From a checkpoint of a small image classifier: batches of 128, held-out accuracy 94%.
Rows from block 4 of a small image classifier, named by matrix and row number. Rows with one number belong to one channel. Each number is 50 + 15 x the weight over its row's rms, rounded and kept within 0 to 99. All counts start at 0.
After each channel's rows are labels from the 100 images, of 14976, where the channel reaches its highest value: "top examples" is what is common among them. Only what is clearly more common there than usual is listed. The data: retinal OCT scans (Kermany 2017).
# convs1: 3x3 conv (model.blocks.4.convs.1.weight, 80x80x3x3, each kernel summed), inputs 0-79
# convs2: expand pointwise conv (model.blocks.4.convs.2.weight, 336x80x1x1, transposed), outputs 0-83

convs1.34:59 46 41 56 53 37 51 48 06 39 25 58 38 39 54 36 63 58 42 33 60 49 65 22 82 35 66 77 44 40 37 44 66 44 54 36 43 44 50 58 45 37 40 57 71 31 31 42 39 35 41 38 52 28 22 44 36 34 46 60 48 43 26 62 47 53 55 29 71 37 46 51 32 45 46 46 29 64 56 01
convs2.34:54 61 32 26 55 38 50 57 19 35 37 58 69 31 28 59 38 62 31 51 15 23 82 50 51 27 51 45 57 35 68 41 47 55 40 63 07 34 48 68 38 43 68 79 61 27 57 33 55 51 13 40 59 37 37 29 24 58 69 27 57 53 59 55 55 60 20 26 56 33 53 34 34 62 34 74 65 22 29 36 58 64 60 38
top examples: finding: choroidal neovascularization

convs1.43:50 51 49 52 45 60 60 50 67 50 58 42 48 55 56 85 91 65 59 43 40 68 55 57 38 72 27 80 45 62 64 70 85 56 38 38 50 34 58 68 34 21 32 49 80 52 67 47 34 50 44 50 51 64 86 74 29 48 72 44 70 48 63 38 45 69 51 44 41 54 53 36 34 66 42 68 50 51 65 51
convs2.43:52 49 53 34 51 31 43 55 59 31 56 48 24 46 50 44 18 52 51 37 40 40 27 46 54 25 57 40 54 27 57 57 49 47 46 78 35 37 63 39 48 24 46 56 57 60 37 57 61 43 51 41 51 52 39 27 16 39 67 69 40 31 31 35 24 61 51 40 38 40 47 26 51 36 47 67 33 17 62 47 39 57 36 35
top examples: finding: choroidal neovascularization

convs1.73:47 43 28 36 62 35 60 17 27 60 44 35 44 24 47 56 25 60 35 46 70 62 47 24 64 54 73 52 57 61 03 29 39 34 32 39 48 52 60 54 43 48 51 65 26 58 62 47 61 55 39 43 65 58 35 36 33 33 46 27 56 52 45 32 57 64 41 34 33 48 49 55 49 38 65 41 41 61 25 09
convs2.73:47 62 49 52 78 40 36 64 39 66 15 49 63 35 24 66 42 37 79 57 35 28 71 20 76 34 72 36 37 15 84 57 49 72 31 32 27 56 48 47 49 40 60 32 57 36 67 34 42 55 57 47 69 49 34 32 53 59 69 42 74 58 62 51 68 65 31 53 25 37 55 68 61 65 51 85 72 46 42 31 72 42 61 24
top examples: finding: diabetic macular edema

convs1.2:74 70 42 65 65 64 69 74 23 31 70 61 87 18 38 55 61 37 65 42 67 30 45 22 65 54 57 40 53 48 24 53 43 28 59 51 54 49 60 29 50 36 61 43 33 55 45 72 52 65 67 59 53 70 23 35 43 36 55 60 51 67 56 72 69 32 34 60 68 53 71 31 46 60 56 55 46 56 53 35
convs2.2:17 56 41 27 32 15 40 46 37 49 55 29 48 30 46 46 43 50 36 71 39 45 40 62 38 33 78 56 63 53 54 65 65 66 64 49 39 31 26 65 38 61 56 47 30 42 45 41 47 75 36 35 86 25 59 48 18 51 50 46 48 12 60 53 45 50 41 55 31 59 40 38 71 59 69 29 36 61 40 61 24 58 50 56
top examples: finding: choroidal neovascularization

convs1.7:16 70 58 51 58 35 49 59 28 60 59 33 52 51 40 52 45 22 51 55 26 60 55 22 32 71 60 51 45 55 54 75 57 38 35 46 47 51 61 54 64 23 64 65 41 74 45 42 48 52 44 44 44 53 63 86 62 47 49 14 30 48 58 51 43 43 64 60 27 47 61 33 57 54 78 31 63 56 26 10
convs2.7:62 51 54 54 65 57 38 51 34 71 47 43 52 74 63 41 69 59 61 10 35 47 47 41 40 34 52 36 25 66 44 57 21 62 49 34 41 67 47 47 60 42 47 36 54 14 47 54 66 59 56 54 36 60 31 05 55 46 52 31 70 43 53 39 03 46 51 45 41 42 53 53 67 58 45 55 41 62 53 63 61 39 71 63
top examples: finding: choroidal neovascularization

convs1.54:18 71 42 41 61 18 51 39 47 52 45 24 53 58 45 79 35 58 43 45 34 49 68 36 54 61 59 59 53 39 41 40 69 46 29 27 34 37 69 70 46 31 52 60 46 58 29 30 46 42 44 31 29 63 59 50 52 51 65 24 45 32 58 25 45 43 44 37 11 59 49 57 47 48 69 08 58 45 33 38
convs2.54:54 61 81 33 72 33 57 54 52 71 50 44 60 60 62 51 56 16 65 48 37 17 53 51 64 49 60 21 43 39 53 48 24 67 49 65 16 36 61 47 61 48 51 40 38 48 48 41 55 82 44 64 40 54 48 41 51 46 77 31 80 20 70 54 32 83 41 32 45 56 46 57 51 72 51 57 38 36 54 32 62 28 47 19
top examples: finding: choroidal neovascularization

convs1.45:46 44 46 31 48 45 61 46 89 37 39 73 55 54 52 54 29 78 58 37 70 34 41 58 78 43 23 24 43 36 51 30 50 66 87 62 39 74 51 69 53 43 59 43 20 45 39 56 45 41 53 54 19 56 39 23 52 53 47 55 59 49 38 27 43 45 59 34 47 54 46 57 47 60 32 39 53 43 52 94
convs2.45:52 64 44 49 36 43 47 51 44 48 64 50 49 37 64 51 47 07 47 43 52 39 50 49 51 50 43 13 51 31 54 50 51 50 29 56 61 56 48 48 20 23 28 62 61 52 68 54 62 27 69 49 35 65 47 46 64 48 62 58 46 45 21 42 69 47 57 70 81 58 46 57 43 67 39 48 43 48 44 56 50 01 44 62
top examples: finding: diabetic macular edema

convs1.40:53 48 47 69 16 58 35 49 30 23 63 52 35 36 54 39 41 62 45 20 56 44 45 41 64 48 28 33 18 40 52 75 48 27 40 62 32 43 28 41 44 57 40 45 77 62 67 37 23 50 20 53 61 30 60 70 51 25 47 35 42 45 29 52 33 65 53 60 39 36 34 39 58 49 36 63 30 63 32 32
convs2.40:46 68 43 51 31 50 07 50 46 57 44 83 74 32 11 72 43 45 64 35 43 34 61 57 32 48 43 54 40 49 63 70 61 63 39 44 14 72 30 48 56 37 59 64 61 49 63 35 55 49 37 70 60 61 41 43 69 64 44 54 49 71 15 64 68 51 52 62 41 39 83 65 59 68 51 45 51 55 41 70 53 59 42 46
top examples: finding: choroidal neovascularization