A small image classifier, trained from scratch.
Model: norm batchnorm, widths [192, 336, 576, 1024].
Data: trained on retinal OCT scans (Kermany 2017), 49215 training examples, 47.1 epochs.
Rows from block 7 of a small image classifier, named by matrix and row number. Rows with one number belong to one channel. Each number is 128 + 24 x the weight over its row's rms, rounded and kept within 0 to 255. All counts start at 0. Numbers have three digits each.
After each channel's rows are labels from the 100 images, of 14976, where the channel reaches its highest value: "patch colour" is the nearest of a few named colours to the mean colour under the peak. Only what is clearly more common there than usual is listed. The data: retinal OCT scans (Kermany 2017). In brackets: how many of the 100, against the usual share in percent.
# convs1: 3x3 conv, stride 2 (model.blocks.7.convs.1.weight, 144x144x3x3, each kernel summed), inputs 0-143
# convs2: expand pointwise conv (model.blocks.7.convs.2.weight, 576x144x1x1, transposed), outputs 0-115

convs1.40:086137152097160155091070118158160139094095147145168101108117152131097110145109131121093139113160099185130111135121153111162157111157135131104133136142122163126123112164158119134149115106157104109132125098131150140133169142167151130161146146107142140134096130102097156134174170121118131118147129135135124106139112141095140116133169147162166095139119166125122145128155101146169134105165160108153123116137129068143143127113101126155065
convs2.40:112138131117142161108115159082116136147119105142155109099076118134140118143135147097112174144144131108085116151047113128108108155108136127144120157125145136093146124107136125127125069115143104158099090129126123102110122102126116161151138109154063142112115143126179106143116150120094151133158136116104075141090121115120111103146130119159088146117152
patch colour: grey (96 vs 24.9)

convs1.56:111083088128133160118144120140090133099119119134129127097101147078083134104122130137136145093136109139139158074065126131160136116125155163056162111112137102139111175120131110138105136070111135103128103135089123148116101142146082106157139109126103090135093132121120097127134157101137160138131109124134123089081146102096124181095144128134159154138128141144096081147152114163144143153169122131120141136113109131133142141116151136123109
convs2.56:128125140109117153140153158132117134099089179126135085101117146132158094122115160091112121120117154104089105163113124112119160154125120136118172123169137113145110124119117124089134068153133123159138121110145125086095139067136127131145115108156128130078148148144146120133092137128105157135128139120139059120129138070123115127131122115124103170070143
patch colour: grey (99 vs 24.9)

convs1.59:150099142124123058109149177121138121109161102087127125103133081150108097134146127112096115159140147117143135159154117106085094136143127118156113113129150097149150098129086163125141129161153137160103126163131129103140120138089139134089128132134140139127141109141117140156117083158121118131134143084123120145104148156153110121152095130088082093113145116122070139101113144086075147139065128141114114086150147147111118141133106155133169
convs2.59:143125084145170124127146117093123135119131102103099129142146130100091133069139108122150095102095123093140105098133086116109129107153116107114070117120133086145070104126084110149110149117128106105124123101127147150115105134105132090136125096111126112140128105142114108091127108128124101139108123113138123136132121138129114124098082131106165118134087
patch colour: white (90 vs 2.3)

convs1.84:145100123100100141127135122147112143126132187185136103120123119152101118101105117134100173094142118122157123110110104122125162112141127133152099123124135155132128094089101123123104091143088117148169114150112129169114130123133100163122129166100159105135161118163064122118125095125104116096133137169161183123096121134166189122107147122131107113136090146127126102124135092169112136127099102109113128102135159139189149162124110125089118
convs2.84:133132144094106148101144120111123112121113098161168113106136075147105145137131148100134137141136158118142132157117141114148146183105117123155100095118136153127154140147144133126146130096152107105068069118092092087131173120118124144132139156145109134129135132140131128120111141140112139155161154102129103122163127101176145127163164108137083148157146
patch colour: grey (83 vs 24.9)

convs1.9:102143141101111078088126169093144142136132126125092113125115085127106080137146091153092111148115138135138125150149092099095098131128096101117111140128101124079158098144103152120148082120157095165136119117133129131114123093101131144104125165121146139129155118171098115147112100137149094103091155118125104130141079118169117088168101131124107101132138126084124146102092116112095105121094126129146103098176162111138119150108086106150142
convs2.9:115097136096086136132127131148107151120143133176135131088097088177114133168141123081116126155115113124146141146108158141160153155135128121134119120151131133129143145136105179141148106128067080117116099170134118118112172172131125126099144124078120134135083116162100165135113086112124120094136145107089136100166125156181155140128172152111124070123129
patch colour: white (61 vs 2.3)

convs1.53:106107157083146082134092160109137133080105130110110125126125077147081110140099118118121098127121129103114097154148103090080112131144093091136090096147132117115173102111099165128156141134142115141099160107123132108138135128090152107128120134117142135132166084153096165165130107143129105113102128090115128136112135156159131096135111135090094069127134136136086144111121117114100138089092140115096099115128143101133115100110099115112183
convs2.53:131110090122120117124143124131107140110146109109097124132098145118104102063150127124104112118133130083137129104089089075138130095122127146115102128134129074127090106106066119121117139128088142116139108078131146131142117141126113114124132106113124109148086128135118137127115125099113113116100132150122130124107123101102110097090074178091141088115093
patch colour: white (84 vs 2.3)

convs1.23:099097151088153083138085152112122136088096132115112121132124092158086117120098109135121088114120126101102088141140095083090111136142098083143098087165134128107160096111117158132145140133138126144103165114121140099126154130098151106136125145135145125135163071144100163164136118152127120111092142101110120128098136155164131101129120135093115069139130141143093131127140103109117132078108139104090100136128135091129120100105093103111174
convs2.23:125117097126126121122129129118110132105145106113099128131099148116093107071148120130095120130162120084134119099088084085134136095127125159119096137128126080135093116115079126120111146132092151112146107090127156122158111145130112115120126112115126112162081125127123145114116134110126114114103134150126132114108132107094126082091075172094136086119104
patch colour: white (72 vs 2.3)

convs1.121:108168147121150139119123110133111103155082140147138132111116165150170132113139131124086128103122147111125129119103137142126140171147135125126154115167082167088108141127187137113127117124153131084151112134113117124093191105135104156118118147154165119097096153128123132147136147154189127132116157161148111114160075137092125122112131118151113151102168116071149118119082079127157097106142143122118163116155147106125144128142142102106076
convs2.121:144123099137158141135109147091123175161133102143120113122088124089146119141142137148139141119131149125085130114084098140135117123136137111128119126102143133119165127113124107100083097131142161113140115140153127059089118089090141142113125104126082116120129183129141126172121160118118137147131121094087115158115098149111129097117112128149121116121126
patch colour: grey (88 vs 24.9)

convs1.129:127080155084144094121110177116116141078138119104132114111113081142080109128125116128131100138137134106120108145132104061097114121147105090128102091142134116130164076123101176128155156144158114132100154103109129100120124153108128108130125129116157129138147075138093141166121103150111109126111128087103121140088147168143115098156127132085117088143132138149079119126139144101102142120098136144082099130134131125130131119129080141108179
convs2.129:163087088119141124128141120107105139132146099085108122132106135117105119047149129115120113129134123085142105099087090061119131093148124147126084123122141074140078118126092102118120133127118142112134115087127159125154115135130123110140129104105133108154103141126119113118119121092100115129110129135121125123123121098098119107095069148095153083129084
patch colour: white (93 vs 2.3)

convs1.133:128130144121126106118083152122148105100103139112109111103155107150120116132114100100091106133112109110108129144154108093112132129151101103142131087138118115103145109097097156106140091129151106141102139090107103096128150110086145096114095140110151120097152110141136153144116121117123108119109129105115150129127110180155152111131120116073067104062144146106083154088085121132114093119100149120081091073110125120125112118113095107086162
convs2.133:119093094117136143128110137122106144124166122110117116116106148117123117082161149121104102106112128079122145112063094077122137106109112102105109141131122090131127114097096090122122129135078113103130135043134137127123122142112118098111111106093111122137092116120122131144118132086132125126115110144128133109112095119100133082110088154088126102127083
patch colour: white (93 vs 2.3)